{
  "noise_aug": 0.002,
  "n_mels": 64,
  "hop_length": 320,
  "moe": "top_k",
  "patch_size": [32, 4],
  "one_sided": false
}
Rows from block 5 of a small sound classifier, named by matrix and row number. Rows with one number within an expert belong to one neuron, the router's apart. Each number is 200 + 40 x the weight over its row's rms, rounded and kept within 0 to 999. All counts start at 0.
Before each expert's rows are labels from the 100 clips, of 14848, where the router gives the expert most weight on average: "strongest on" is what is common among them. Only what is clearly more common there than usual is listed. The data: acted Russian speech (Dusha).
# router: router (model.blocks.5.mlp.router.weight, 8x192, trained with AdamW), inputs 96-191
# up: expert up (model.blocks.5.mlp.up, 8x96x192), inputs 96-191
# down: expert down (model.blocks.5.mlp.down, 8x192x96, transposed), outputs 96-191

# expert 6
strongest on: emotion: angry
router.6,231,198,197,239,229,197,246,216,131,238,157,255,173,283,203,238,238,168,150,137,233,256,220,258,182,175,257,218,240,197,187,235,167,184,188,224,172,237,247,210,208,243,155,209,190,172,238,273,197,132,209,186,218,205,221,247,187,285,180,253,242,264,196,194,185,252,207,230,148,206,228,136,236,201,163,215,208,187,254,146,119,240,248,218,240,241,132,281,267,227,125,178,215,212,214,164
up.0,212,210,219,157,188,168,225,209,190,217,206,219,247,219,183,214,155,184,274,261,259,305,198,184,218,194,166,235,159,188,156,218,163,166,160,229,205,240,187,232,240,231,289,322,165,177,176,209,222,169,184,180,286,175,214,177,214,137,199,271,282,192,209,176,232,172,176,223,217,280,231,257,185,201,233,195,203,123,176,236,225,180,210,224,233,186,177,171,152,294,156,189,200,169,181,215
down.0,154,215,179,220,190,194,216,194,246,190,214,188,232,208,226,309,166,218,210,210,150,154,198,243,187,198,118,164,215,219,298,222,153,132,243,106,186,218,230,106,184,189,171,188,225,167,184,220,169,229,248,146,205,263,136,218,182,169,132,214,218,191,173,197,149,171,185,227,187,157,214,209,205,219,161,176,227,285,195,228,167,157,165,172,217,238,178,215,201,281,156,178,244,166,230,157
up.1,208,197,178,215,195,219,183,223,180,164,180,202,225,156,223,204,263,196,223,248,196,215,221,217,258,181,167,181,220,202,154,168,252,213,312,166,120,137,234,212,217,193,299,217,177,229,244,228,142,192,247,208,277,208,191,266,216,227,186,279,276,284,222,179,224,153,242,271,273,209,263,213,194,175,175,268,204,136,182,234,228,242,267,156,177,204,208,247,239,251,125,152,129,187,200,171
down.1,178,239,268,215,184,232,155,200,163,172,153,203,135,247,215,237,249,231,191,133,202,213,195,252,223,199,183,147,249,256,114,243,149,193,148,191,252,110,189,239,175,147,195,194,200,279,138,149,295,205,180,178,230,239,223,202,166,245,232,201,194,198,275,193,199,228,207,236,177,163,222,200,188,233,198,167,143,125,203,163,215,288,166,191,183,296,145,175,208,209,234,194,158,276,208,219
up.2,107,178,289,194,206,275,224,190,226,204,251,211,159,238,181,209,197,247,161,198,244,188,266,221,215,211,272,276,262,240,207,229,128,120,219,200,184,154,127,178,243,158,256,265,203,237,191,236,165,200,195,234,176,190,190,206,202,201,135,248,272,219,202,214,183,261,189,228,200,190,178,153,180,212,212,200,219,210,212,169,240,185,211,275,109,183,248,209,190,235,240,263,200,210,278,302
down.2,256,243,197,157,197,134,191,215,193,179,269,179,229,257,186,174,186,152,121,214,107,293,238,217,212,112,167,180,213,210,218,136,213,150,215,224,199,228,216,148,204,171,181,193,146,245,266,242,233,209,244,102,235,167,213,154,249,229,235,234,257,264,239,213,279,183,268,193,162,191,185,218,221,184,247,198,171,287,183,218,149,185,202,180,191,219,231,229,220,265,233,216,218,197,173,181

# expert 1
strongest on: emotion: sad
router.1,247,241,190,257,191,178,212,175,204,235,198,216,270,167,222,224,263,205,206,204,245,199,180,259,252,203,233,176,241,217,179,212,254,178,194,184,197,131,190,149,213,173,216,203,264,196,145,153,204,228,192,194,257,178,176,231,174,221,237,201,160,222,261,173,247,195,197,206,236,255,254,236,193,234,108,258,192,239,180,259,256,201,166,145,217,279,173,192,225,232,264,178,172,182,246,192
up.0,186,203,265,193,251,228,214,267,188,286,219,226,201,221,196,173,209,181,170,210,199,188,148,183,197,152,180,203,132,211,255,218,243,228,219,195,216,197,226,261,223,202,185,188,174,177,260,225,165,195,184,204,218,228,223,286,138,133,230,175,194,128,274,144,238,236,253,181,266,180,126,174,256,190,230,93,170,274,192,215,171,162,245,190,166,150,181,210,151,130,174,199,188,218,137,231
down.0,221,224,231,148,232,226,270,137,168,101,152,198,204,187,187,253,253,175,133,175,247,252,178,250,195,238,146,181,303,287,141,241,244,180,233,181,165,228,245,145,191,216,229,154,204,196,180,168,144,191,213,190,211,185,201,208,225,134,143,170,279,202,204,182,200,178,200,210,186,216,170,157,222,205,173,269,152,210,131,168,229,133,201,135,165,244,174,231,139,223,128,93,189,166,187,182
up.1,209,173,192,246,189,178,197,262,152,170,195,209,174,152,249,123,122,140,186,253,227,157,228,177,204,185,184,163,258,175,171,207,156,232,153,135,180,204,156,213,224,198,189,188,168,194,197,252,273,180,190,206,193,255,178,177,240,190,241,200,244,179,132,282,260,221,256,208,279,204,94,159,222,217,226,212,175,168,196,239,132,200,185,274,174,156,261,151,256,131,200,144,171,153,164,173
down.1,197,215,181,191,184,155,135,118,203,154,291,192,173,218,204,197,129,132,173,202,181,224,292,223,162,240,214,231,240,152,94,227,173,197,215,192,231,253,164,258,138,142,174,220,179,172,263,195,216,205,307,264,223,166,221,136,129,241,216,234,219,167,206,188,141,212,175,262,237,189,231,268,198,163,189,239,169,144,207,291,198,211,237,214,230,232,179,181,204,172,177,206,210,242,210,182
up.2,208,174,233,269,250,217,198,252,133,244,201,148,179,248,153,229,279,245,168,218,223,156,201,194,151,205,319,192,197,234,153,161,259,250,236,246,91,177,222,144,205,215,268,137,144,174,273,202,260,219,284,206,210,178,187,241,201,245,227,237,121,176,239,202,162,205,223,188,169,209,234,302,183,183,120,134,142,202,234,174,178,238,164,243,212,225,310,269,218,197,231,252,146,186,157,175
down.2,172,208,187,208,173,153,215,246,226,265,241,165,125,198,161,147,213,157,208,192,226,171,228,197,223,223,232,228,206,236,216,241,214,212,246,202,193,189,212,178,150,136,132,209,255,197,110,191,235,175,173,196,221,222,61,172,158,209,240,154,235,171,233,175,209,125,145,231,179,223,174,228,170,240,240,250,156,222,178,203,244,179,198,285,157,181,217,125,146,217,201,127,137,205,220,266

# expert 3
strongest on: emotion: positive
router.3,193,222,232,185,214,223,203,140,162,163,222,188,212,228,212,232,236,190,282,205,266,243,204,223,189,213,114,236,192,161,271,182,234,231,204,216,225,215,161,183,193,179,279,142,230,142,211,252,173,136,161,86,190,183,231,196,264,165,236,232,246,210,126,159,235,206,213,188,222,231,201,220,210,199,154,200,208,231,267,223,141,163,250,252,271,182,165,203,236,254,196,142,246,213,189,153
up.0,248,230,239,219,231,168,203,188,257,236,300,213,253,251,165,212,252,135,108,221,256,247,222,146,175,225,199,203,248,208,215,190,287,171,220,199,143,237,191,193,167,227,165,134,208,182,189,190,191,181,187,175,222,215,208,200,182,154,189,174,182,207,186,155,266,235,208,203,210,141,190,165,202,190,245,261,238,261,281,281,206,224,131,240,202,185,270,290,222,117,214,210,202,187,161,151
down.0,249,190,260,176,176,253,223,178,247,198,151,184,234,140,193,251,201,186,289,195,140,289,164,184,256,195,200,148,223,170,173,246,161,247,256,135,151,194,258,223,275,224,204,234,208,265,235,182,298,141,218,174,234,253,218,182,210,192,180,181,275,180,222,186,130,152,200,145,238,188,170,230,219,258,224,176,154,230,155,286,207,215,237,230,251,280,129,243,264,162,218,180,215,265,182,188
up.1,218,182,153,215,258,163,146,193,200,188,148,178,263,240,219,203,134,241,162,184,249,208,220,286,265,129,198,177,220,194,256,225,243,298,135,230,199,142,134,210,242,240,299,246,205,195,224,186,165,257,203,228,214,176,230,229,228,230,189,206,232,161,186,204,269,242,212,132,187,226,210,221,234,188,281,201,200,176,201,212,200,188,209,209,171,167,132,203,223,240,86,158,154,169,221,180
down.1,167,178,117,197,153,186,137,164,220,212,213,246,197,172,192,228,233,244,248,179,174,164,218,220,226,214,166,221,208,208,219,179,98,257,274,184,242,218,334,152,172,172,207,164,264,186,152,167,152,173,198,260,152,269,175,247,216,213,156,182,179,196,220,179,196,187,178,195,213,198,258,139,193,178,206,176,297,231,309,235,214,215,219,241,224,211,188,208,214,182,149,255,145,132,228,223
up.2,83,189,158,133,121,140,183,263,267,227,266,148,184,253,191,224,137,201,204,174,197,209,177,188,193,189,140,239,219,205,213,176,157,210,173,114,221,156,143,184,171,275,205,200,169,148,216,150,140,204,207,111,252,249,184,233,163,256,207,238,165,143,211,161,256,197,238,193,180,187,194,90,138,196,176,196,212,186,260,224,247,226,238,178,243,161,239,206,168,173,224,220,218,182,184,183
down.2,176,223,169,152,200,136,274,214,160,164,189,224,222,165,228,219,120,161,201,221,227,139,272,226,299,245,184,254,237,107,156,187,192,156,185,175,253,218,219,254,187,234,199,256,263,212,212,235,228,185,309,194,173,146,142,251,212,197,249,133,223,209,158,151,195,206,290,209,139,190,142,169,202,187,194,222,231,196,191,244,176,215,223,122,198,204,218,147,247,186,238,205,197,209,225,254

# expert 0
strongest on: emotion: sad
router.0,196,245,200,275,149,227,224,153,229,120,191,153,203,153,246,161,209,132,152,199,224,174,151,259,227,177,206,210,236,230,172,213,211,243,229,236,243,200,237,203,131,182,224,250,220,256,190,108,215,197,176,180,228,248,195,236,224,257,178,194,234,191,237,196,149,187,162,238,172,258,165,243,196,210,125,202,250,277,205,267,142,127,207,189,157,223,154,191,182,207,259,199,207,126,286,296
up.8,228,150,154,155,194,250,164,227,169,166,211,288,239,247,171,181,190,259,229,163,202,208,136,208,215,204,217,266,170,207,232,172,145,219,230,164,190,292,248,174,180,159,240,176,274,173,193,187,199,211,240,234,153,202,137,175,272,211,209,189,211,183,188,244,256,175,175,165,209,178,206,196,109,160,171,212,124,241,190,259,188,264,180,259,193,228,147,296,227,119,218,189,170,150,97,251
down.8,156,259,168,186,233,166,107,185,184,237,247,214,230,171,142,121,171,172,162,244,217,228,236,234,226,175,155,221,172,185,212,234,188,249,176,266,207,159,223,163,229,206,251,174,157,182,226,147,181,264,195,190,179,260,170,159,147,234,239,209,177,158,206,140,212,183,185,92,222,165,152,192,167,197,220,224,212,148,175,140,255,193,229,170,204,122,220,216,274,251,188,162,153,201,163,177
up.9,182,219,183,175,268,189,226,154,267,184,228,205,244,229,181,200,206,196,156,266,128,146,190,177,199,284,164,137,210,145,217,209,252,287,250,169,214,116,199,187,224,126,260,215,199,235,150,142,234,248,173,171,262,180,195,202,183,217,242,209,191,184,197,157,231,190,161,216,255,173,188,206,192,185,174,223,249,266,139,206,209,146,184,185,130,188,246,149,188,206,253,238,152,126,137,212
down.9,245,212,242,219,202,219,199,200,153,213,159,197,172,227,186,259,202,146,178,142,268,185,171,224,186,146,222,258,204,218,153,220,150,160,177,182,218,236,227,190,231,178,151,177,197,209,256,230,170,182,238,240,221,191,208,214,223,235,204,164,228,187,201,275,195,235,190,213,136,176,259,262,201,175,118,134,120,121,250,191,192,211,211,141,242,214,149,234,216,266,107,155,213,275,272,227
up.10,232,188,164,185,133,201,213,105,152,169,265,208,169,208,171,202,209,177,200,162,186,226,201,202,170,188,170,200,211,276,243,188,191,161,144,150,155,218,207,232,161,213,176,241,204,188,227,211,222,227,199,195,144,239,184,222,255,119,245,212,222,196,197,215,147,184,207,166,207,220,159,249,207,199,161,191,161,148,235,306,209,290,308,239,130,197,214,196,257,216,236,311,220,155,205,289
down.10,212,208,193,224,156,262,226,279,161,260,241,205,245,236,169,173,156,194,225,244,192,172,191,93,207,155,244,175,220,192,200,177,195,261,232,187,218,226,185,196,125,178,165,180,185,179,200,272,156,230,237,201,251,231,167,228,224,217,210,242,174,242,131,197,165,242,230,252,108,273,264,163,136,230,141,181,191,132,149,165,128,242,190,153,151,227,278,261,243,194,210,176,187,216,214,187