A small sound classifier, trained from scratch: 3.73M parameters, patch size [32, 4].
Rows from block 2 of a small sound classifier, named by matrix and row number. Rows with one number within an expert belong to one neuron, the router's apart. Each number is 50 + 12 x the weight over its row's rms, rounded and kept within 0 to 99. All counts start at 0.
Before each expert's rows are labels from the 100 clips, of 14848, where the router gives the expert most weight on average: "top examples" is what is common among them. Only what is clearly more common there than usual is listed. The data: acted Russian speech (Dusha).
# router: router (model.blocks.2.mlp.router.weight, 8x192, trained with AdamW), inputs 0-63
# up: expert up (model.blocks.2.mlp.up, 8x96x192), inputs 0-63
# down: expert down (model.blocks.2.mlp.down, 8x192x96, transposed), outputs 0-63

# expert 6
top examples: emotion: sad
router.6:71 60 60 34 68 37 44 46 58 66 26 53 36 55 57 49 46 19 56 56 32 73 35 44 51 46 62 67 50 60 54 58 47 32 67 62 56 54 45 35 54 32 49 64 46 47 53 66 58 57 39 49 46 60 53 53 48 32 63 57 46 75 45 54
up.23:47 35 38 29 53 41 42 58 40 48 42 79 32 54 47 50 55 24 29 34 72 44 34 50 52 34 62 30 50 61 43 27 34 54 60 40 48 48 41 60 38 62 35 41 66 46 73 57 51 46 66 54 41 45 47 57 58 47 36 57 51 63 47 39
down.23:36 45 42 35 58 47 54 56 40 62 68 34 60 44 59 51 48 45 37 44 36 56 35 60 47 50 46 42 47 80 30 34 67 33 37 39 45 61 51 56 67 72 44 46 45 60 56 50 45 54 58 64 56 47 41 65 49 40 46 68 73 45 60 67
up.24:77 56 63 60 52 57 39 44 49 62 46 52 47 29 40 47 70 56 51 79 08 44 54 63 54 35 55 48 37 38 44 33 31 37 52 50 48 49 67 53 33 29 47 55 57 51 57 49 51 59 67 61 76 40 66 16 40 55 47 59 54 32 68 31
down.24:42 47 33 63 44 56 49 57 64 66 33 61 57 58 40 56 41 38 38 23 22 64 60 49 59 47 46 51 71 53 51 21 82 52 43 51 58 69 32 57 52 59 44 52 54 51 55 68 57 48 49 61 65 62 43 52 51 46 36 50 58 52 37 48
up.25:48 39 47 65 51 60 50 42 60 55 65 65 35 22 44 49 59 49 37 42 48 71 46 69 43 45 45 46 49 47 46 60 38 57 65 36 57 45 22 69 55 54 39 65 75 23 51 39 51 34 45 57 52 36 54 35 55 24 58 46 66 46 49 56
down.25:54 65 52 42 62 44 66 69 51 38 59 57 42 40 49 30 44 46 23 51 55 63 30 60 62 37 53 59 50 57 51 70 64 30 22 54 33 63 51 55 47 72 53 56 39 44 61 51 51 38 63 71 29 41 63 76 62 51 63 56 57 35 18 37
up.26:53 45 56 60 54 35 58 45 41 52 42 52 56 55 62 78 46 65 47 55 36 47 73 38 63 71 23 43 60 58 66 45 30 37 36 46 60 53 38 51 44 29 27 66 59 38 39 43 52 50 64 43 52 47 62 69 37 44 47 75 61 51 45 65
down.26:64 55 54 52 53 42 52 39 57 43 52 45 43 53 53 75 51 37 52 33 40 41 56 63 31 51 74 71 72 50 41 38 41 42 40 72 52 62 39 66 34 55 52 55 67 68 48 71 45 77 55 57 52 47 52 54 43 67 53 53 37 42 30 42
up.27:55 70 55 71 47 42 28 43 54 36 31 65 54 52 64 45 39 58 60 38 41 53 56 42 44 51 53 40 30 42 49 42 50 38 48 38 41 74 31 37 49 54 38 56 66 66 77 40 56 63 52 38 44 56 63 38 39 38 28 49 58 56 29 48
down.27:59 59 53 61 38 44 72 34 42 53 55 52 30 47 33 68 70 42 49 58 42 38 57 61 50 44 45 60 54 47 65 70 48 45 49 45 32 36 42 28 13 62 31 48 65 49 55 62 69 58 40 63 59 50 49 66 54 25 44 72 37 51 57 59

# expert 1
top examples: emotion: positive
router.1:77 75 81 47 69 40 52 62 43 45 66 51 49 53 46 52 31 46 55 66 59 62 61 46 57 44 58 68 50 35 46 46 49 39 49 54 68 57 60 46 49 37 51 67 46 56 46 65 24 56 57 57 44 61 52 69 38 24 64 69 56 73 69 56
up.23:44 76 40 48 39 47 66 52 67 47 45 60 64 43 48 44 46 67 42 36 49 59 44 49 56 43 54 45 46 49 29 64 48 78 54 41 40 59 39 55 48 59 42 43 47 67 50 53 43 28 45 49 17 50 48 64 68 43 53 45 59 48 51 63
down.23:67 47 57 53 56 43 47 49 75 72 57 49 38 42 51 49 27 32 49 32 67 48 58 52 41 34 64 57 71 44 56 40 61 55 50 64 64 45 50 57 25 53 53 63 34 67 39 66 54 33 60 59 45 57 37 43 57 46 43 74 41 51 65 46
up.24:61 61 42 46 46 48 31 47 27 52 62 51 34 55 81 62 45 44 44 72 60 52 37 45 41 36 48 70 46 51 43 50 46 49 48 56 67 54 41 28 57 57 45 45 55 45 37 32 38 58 60 49 73 54 42 48 38 10 45 49 48 61 46 64
down.24:60 58 31 53 45 68 39 40 33 65 66 32 42 38 58 53 67 45 57 60 60 58 53 15 47 37 64 80 70 57 71 53 37 47 43 21 68 52 60 49 63 40 67 43 70 46 64 41 46 51 44 49 61 32 33 25 36 63 56 19 58 42 28 44
up.25:53 49 51 54 57 77 37 55 54 60 56 67 47 50 68 32 56 61 42 28 22 49 55 60 37 62 38 47 54 46 55 33 62 44 49 47 55 43 66 43 52 59 56 55 48 26 58 66 50 74 33 50 66 48 47 71 53 61 60 39 44 37 27 40
down.25:43 61 44 39 16 53 34 38 38 42 30 61 58 69 43 49 22 55 32 34 50 71 57 66 50 52 42 26 60 54 40 44 44 51 48 50 69 37 40 56 57 45 50 54 29 49 52 45 54 57 54 45 28 54 40 49 27 45 52 45 30 42 47 49
up.26:58 66 69 55 52 33 32 60 53 62 84 33 61 30 53 49 52 36 18 72 67 61 51 27 45 42 31 45 42 38 56 31 32 59 73 58 58 37 52 40 67 48 53 41 56 42 52 66 54 49 62 33 69 53 62 40 28 47 65 61 31 63 39 40
down.26:25 45 42 43 40 35 61 41 49 47 54 50 40 31 54 69 46 34 65 77 54 63 37 49 62 34 63 53 50 58 46 42 69 40 64 49 35 37 36 63 52 51 55 47 65 38 52 34 67 38 49 41 52 46 42 51 55 75 56 39 63 69 56 47
up.27:45 54 38 69 39 55 38 46 66 75 70 55 59 46 49 60 32 41 51 64 42 30 25 64 61 53 48 46 48 33 20 49 54 42 56 43 56 42 53 31 35 54 36 63 53 67 44 43 50 68 51 54 57 41 66 52 35 53 53 71 77 54 36 45
down.27:56 69 40 38 62 29 49 64 51 69 37 56 66 42 45 51 34 42 45 45 63 70 60 58 33 54 45 77 60 52 74 41 63 68 66 50 53 33 54 45 35 47 73 31 46 60 34 39 55 53 68 56 51 57 61 34 40 55 44 51 42 41 50 67

# expert 2
top examples: emotion: neutral
router.2:52 56 44 44 73 43 62 26 81 51 58 48 66 52 38 47 57 58 52 62 48 42 62 50 61 61 64 51 44 56 72 62 62 46 47 51 56 51 56 39 44 37 37 37 49 66 46 42 42 62 42 44 70 70 68 52 50 38 44 50 60 54 65 64
up.23:56 50 33 45 38 69 37 48 49 22 54 38 55 58 65 53 48 65 54 44 67 33 67 58 37 46 46 40 50 66 42 48 44 58 65 55 56 49 59 45 40 33 42 43 64 51 53 67 39 49 59 61 32 62 66 60 38 51 68 79 63 64 34 38
down.23:26 44 56 59 37 59 39 35 65 48 39 34 33 67 35 53 43 65 39 59 46 49 29 48 47 43 44 73 36 73 45 24 46 47 40 42 54 34 43 44 57 78 35 42 51 67 64 35 51 51 65 47 34 33 40 53 46 69 54 58 16 58 54 63
up.24:37 61 46 57 46 68 59 45 49 56 52 44 29 65 69 40 45 54 50 56 62 42 37 48 64 35 56 57 39 25 42 58 50 52 40 57 60 51 60 60 31 70 54 47 42 56 62 65 43 70 52 49 57 33 63 52 53 52 49 61 60 49 46 56
down.24:73 46 52 57 37 45 67 31 69 36 28 31 60 31 37 55 50 26 58 36 39 38 49 61 47 44 50 48 55 38 21 25 40 40 56 49 47 58 40 39 65 46 38 34 28 59 49 42 33 57 71 51 54 34 53 25 56 41 56 33 48 34 75 51
up.25:47 52 63 42 44 40 32 51 40 57 35 48 32 49 45 48 56 29 47 56 57 42 50 46 76 66 20 51 53 69 65 60 59 37 63 46 53 52 63 40 75 49 51 47 63 78 61 56 51 47 63 51 35 47 66 58 54 33 66 42 61 51 48 54
down.25:48 46 47 75 49 48 41 79 47 74 59 40 44 35 40 43 42 63 52 74 44 44 39 60 41 38 43 58 59 57 51 29 42 46 30 53 58 70 75 43 40 55 54 58 36 36 56 46 39 60 71 64 48 54 35 45 54 59 40 52 49 48 53 65
up.26:42 47 40 49 63 36 34 40 79 81 77 61 64 45 61 49 71 56 34 34 52 37 49 60 56 61 42 38 57 31 50 41 67 50 46 42 52 31 51 28 39 63 49 37 60 44 44 48 36 44 47 69 58 38 51 50 43 30 54 35 64 46 50 30
down.26:56 45 55 47 72 65 47 48 68 42 65 71 38 57 48 54 38 43 61 62 72 45 33 48 47 68 52 41 57 47 46 52 62 40 38 45 55 61 58 61 49 63 63 64 53 81 65 46 52 56 38 44 50 38 49 49 67 56 36 56 41 41 82 67
up.27:46 71 56 47 59 43 65 81 38 39 64 32 49 25 45 43 61 64 73 23 27 42 84 46 35 55 54 52 62 43 44 55 42 57 50 34 28 70 37 50 50 61 58 48 50 47 71 63 55 42 75 36 69 46 38 44 63 58 57 60 36 55 48 40
down.27:61 57 61 49 43 39 49 55 49 18 40 26 60 46 50 45 41 49 47 53 49 49 50 51 45 59 41 51 53 51 35 72 54 57 25 60 55 36 28 29 45 33 53 45 45 48 68 38 37 69 48 29 54 61 39 28 63 54 46 45 47 55 32 59

# expert 5
top examples: emotion: sad
router.5:57 58 54 40 64 48 69 37 49 71 45 57 46 73 51 50 57 43 55 42 41 55 57 38 37 45 59 65 59 85 56 54 44 45 65 72 43 39 42 50 55 39 50 62 61 57 76 42 30 42 40 58 51 61 56 34 58 48 55 44 39 60 64 61
up.23:32 46 43 64 36 49 64 56 37 51 41 54 60 50 52 64 46 57 47 58 38 34 54 45 53 46 51 56 75 52 58 48 50 50 40 47 33 38 60 53 73 45 42 34 54 56 64 41 57 20 42 41 40 55 34 73 45 49 62 65 36 54 38 64
down.23:61 50 47 72 54 24 43 38 44 63 33 28 63 54 57 49 56 54 68 37 61 58 53 59 40 55 54 33 56 50 40 57 53 63 57 55 47 42 65 65 35 54 47 34 63 49 73 41 58 33 47 40 47 66 66 59 49 56 43 58 48 50 51 29
up.24:50 28 31 51 43 81 56 60 66 52 48 50 70 44 54 42 65 62 21 49 31 56 49 61 38 51 79 38 45 85 39 61 51 56 44 61 52 52 58 63 38 27 48 44 55 45 34 53 42 52 56 62 51 27 43 34 66 47 74 60 65 53 25 54
down.24:58 57 60 69 78 59 63 34 55 41 76 65 39 55 33 46 66 47 67 65 61 47 55 47 48 61 44 54 60 71 61 48 50 40 43 39 54 39 40 51 59 37 34 48 50 55 33 34 52 53 51 77 69 30 36 35 56 55 41 39 32 52 54 59
up.25:45 76 44 42 51 43 36 59 43 50 55 67 62 54 52 33 44 46 47 65 43 41 34 45 49 65 48 54 40 40 57 51 41 70 54 50 60 48 29 56 32 73 54 53 43 47 54 53 54 54 31 28 51 50 36 53 36 41 26 52 72 42 25 61
down.25:31 57 55 40 47 55 44 43 44 30 51 49 45 51 59 71 43 69 39 53 62 72 44 56 65 32 67 71 63 41 57 50 31 55 61 44 70 55 46 51 50 48 57 32 41 55 29 48 58 45 60 58 59 58 64 43 41 42 48 57 53 47 63 26
up.26:38 58 61 60 55 45 48 56 56 38 48 66 27 35 34 47 58 24 26 43 45 50 67 33 48 43 48 57 56 67 61 56 36 53 39 40 56 54 55 41 69 44 62 39 56 45 42 39 69 43 51 38 61 52 58 59 33 52 56 53 37 48 53 76
down.26:40 48 24 46 58 59 48 61 40 65 35 52 45 51 60 55 40 71 56 45 55 44 53 53 65 39 63 52 60 37 55 47 59 58 58 42 75 60 53 32 43 48 67 35 73 60 30 52 53 41 56 75 56 56 63 52 39 59 65 59 46 37 60 50
up.27:51 44 54 49 47 49 36 37 62 49 63 42 45 41 57 49 47 58 37 47 51 45 52 54 70 62 42 60 58 68 56 54 61 47 41 54 44 34 60 53 83 27 46 35 48 43 38 56 53 69 47 57 46 33 47 37 45 35 27 50 53 47 81 56
down.27:54 40 31 55 70 64 36 60 41 63 44 61 45 59 55 55 54 26 57 73 45 47 56 34 67 71 44 55 58 56 57 44 58 45 29 54 41 48 52 70 50 50 50 38 35 49 39 48 65 44 52 51 45 50 43 55 50 54 44 49 49 61 53 50