config.yaml
arch: "vit"
model: "sound classifier"
dataset: "acted Russian speech (Dusha)"
train_examples: 26041
gain_aug_db: 10
noise_aug: 0.002
n_mels: 64
hop_length: 320
input: "log_mel"
spec_augment: false
win_length: 512
targets: ["emotion"]
num_classes: 4
norm: "rmsnorm"
norm_position: "pre"
activation: "quick_gelu"
head_dim: 16
fused_qkv: true
bias: "none"
qk_norm: false
parallel_block: false
moe: "top_k"
drop_path: 0.05
num_experts: 8
moe_every: 1
expert_mlp_ratio: 0.5
experts_per_token: 1
shared_expert: false
patch_size: [32, 4]
layers: 8
width: 192
positions: "sincos"
pooling: "attention"
label_smoothing: 0.1
loss: "cross_entropy"
head_dropout: 0.2
residual_init: "none"
optimizer: "soap"
beta2: 0.95
lr: 0.0033
beta1: 0.95
shampoo_beta: 0.95
eps: 1e-08
precondition_frequency: 20
max_precond_dim: 1024
one_sided: false
adamw_lr_other_params: 0.0016
grad_clip: 3.0
steps: 10100
batch_size: 384
epochs: 148.9
lr_schedule: "wsd"
decay_fraction: 0.4
final_lr_fraction: 0
warmup_steps: 1010
weight_decay: 0.04
adamw_weight_decay_other_params: 0.05
Rows from block 5, named by matrix and row number. Rows with one number belong to one attention dimension. Each number is 200 + 30 x the weight over the matrix's rms, rounded and kept within 0 to 999. All counts start at 0.
# q: attention query, key and value (stacked) (model.blocks.5.attn.qkv.weight, 576x192, the q third), inputs 0-95
# k: attention query, key and value (stacked) (model.blocks.5.attn.qkv.weight, 576x192, the k third), inputs 0-95
q.73,150,215,139,167,175,250,180,214,211,249,176,159,157,224,195,207,126,148,220,129,243,203,215,217,193,220,185,212,182,208,215,162,184,181,160,217,215,140,256,170,213,153,191,217,166,213,220,164,196,224,191,250,229,145,177,201,167,188,195,194,149,171,207,206,170,171,170,159,179,204,200,223,255,241,221,198,177,203,234,233,192,183,193,218,183,184,172,207,150,207,205,212,200,213,168,197
k.73,172,192,188,225,165,173,163,164,190,227,206,171,244,187,232,190,218,183,279,197,178,186,254,202,228,191,202,175,220,172,202,178,234,200,219,152,198,218,228,232,189,209,206,213,156,234,182,194,202,181,218,128,210,241,212,190,184,229,155,179,179,209,193,156,243,221,154,150,216,228,235,193,228,177,227,170,196,211,181,174,182,240,181,179,182,158,185,186,193,188,215,234,195,150,196,177
q.74,242,209,207,137,231,224,172,170,243,227,205,220,197,178,150,182,180,216,149,184,230,233,174,218,142,178,211,121,210,153,245,203,213,177,224,180,191,188,206,209,170,205,173,174,198,216,227,195,179,127,259,180,174,152,220,206,231,224,138,220,223,229,212,164,183,156,221,239,163,165,189,239,192,223,248,185,181,178,214,203,139,238,249,239,257,184,188,214,186,167,212,220,185,177,220,193
k.74,230,159,265,157,197,138,215,176,179,181,190,205,177,242,196,234,218,156,220,278,184,178,111,221,285,155,138,254,225,187,198,209,212,177,221,144,199,168,204,151,219,179,233,264,187,204,232,172,109,251,167,208,221,204,149,249,233,200,217,184,267,213,224,224,201,175,210,237,223,205,229,141,194,216,228,198,201,226,146,224,182,175,168,254,193,225,205,199,207,212,210,167,173,204,199,186
q.75,274,149,195,221,186,255,200,195,261,238,199,241,195,196,190,198,227,170,170,186,184,227,201,235,174,201,213,202,174,218,224,195,247,201,186,167,182,190,198,191,198,198,165,175,171,228,255,219,220,161,195,189,188,177,220,219,169,193,136,240,162,195,196,178,179,148,156,179,188,188,160,232,211,132,183,150,230,218,183,180,204,212,145,240,196,178,249,213,206,180,205,210,245,133,167,209
k.75,193,231,217,223,231,207,211,187,160,187,154,222,193,211,218,212,191,174,241,220,222,196,218,191,169,188,211,200,192,198,175,205,188,185,198,205,197,241,196,216,193,175,242,183,200,212,195,232,187,223,207,196,189,216,187,235,216,184,205,119,157,207,218,199,141,215,209,219,192,202,203,155,199,157,253,228,189,233,216,206,235,195,200,198,168,198,197,178,181,207,215,187,213,194,236,163
q.76,221,203,232,163,194,229,178,227,228,234,177,195,170,144,227,242,198,154,251,201,141,172,185,209,188,180,196,239,209,211,194,221,260,156,219,217,236,209,194,210,248,198,156,145,224,188,246,257,191,217,212,185,191,217,217,248,180,287,182,185,209,221,236,225,211,209,195,220,212,246,138,230,193,173,179,218,151,239,243,171,230,148,194,225,195,237,160,195,186,213,202,246,210,205,226,214
k.76,145,159,214,167,169,199,178,212,174,139,200,208,241,128,217,174,230,174,210,178,214,192,254,209,187,201,211,208,214,179,179,202,191,196,211,203,204,227,202,216,219,139,191,190,247,232,170,216,211,202,141,235,162,190,189,199,229,226,191,219,223,273,198,195,219,142,147,250,186,174,209,209,237,169,198,182,138,143,208,205,160,237,211,231,212,195,135,183,217,235,220,161,198,190,140,184
q.77,167,202,193,229,226,245,192,175,218,238,191,158,236,169,221,161,154,218,150,187,178,135,247,150,181,186,197,169,208,210,246,210,197,173,204,180,218,208,207,218,232,218,166,191,232,220,179,130,223,192,166,192,225,203,195,206,201,200,153,219,209,219,230,169,139,263,179,239,225,204,227,226,216,202,246,206,168,234,200,214,225,181,188,143,105,185,208,198,196,204,181,191,191,141,171,210
k.77,201,210,153,210,171,216,195,178,201,238,203,253,167,173,167,193,191,206,226,180,226,176,256,228,208,188,217,248,163,235,213,173,190,222,187,194,187,227,219,205,189,141,252,183,198,253,209,237,200,236,184,181,161,202,185,195,219,184,211,150,231,219,184,230,185,199,203,159,214,208,237,170,196,141,200,106,197,215,172,201,219,202,197,163,216,187,183,169,216,195,245,158,176,249,182,164
q.78,199,197,251,195,181,186,186,214,210,213,169,243,193,169,231,207,245,221,211,204,169,208,233,179,248,188,201,233,195,144,192,228,116,216,182,193,243,201,207,248,197,168,178,171,183,170,208,170,230,160,228,201,183,195,207,194,187,235,164,221,178,127,195,183,184,237,213,272,215,249,230,216,208,222,197,202,173,215,205,208,194,161,186,151,205,208,142,194,217,238,227,199,201,243,240,201
k.78,192,208,194,233,186,279,202,196,183,184,186,161,159,250,198,227,215,273,207,197,202,228,172,189,224,188,223,180,212,198,232,179,235,189,215,213,204,196,178,197,247,209,177,222,222,153,230,200,248,197,239,179,177,147,179,187,148,193,261,200,221,237,215,224,189,180,184,197,164,187,214,216,196,156,202,178,214,117,139,209,169,179,171,186,194,203,209,272,145,204,189,194,153,169,152,177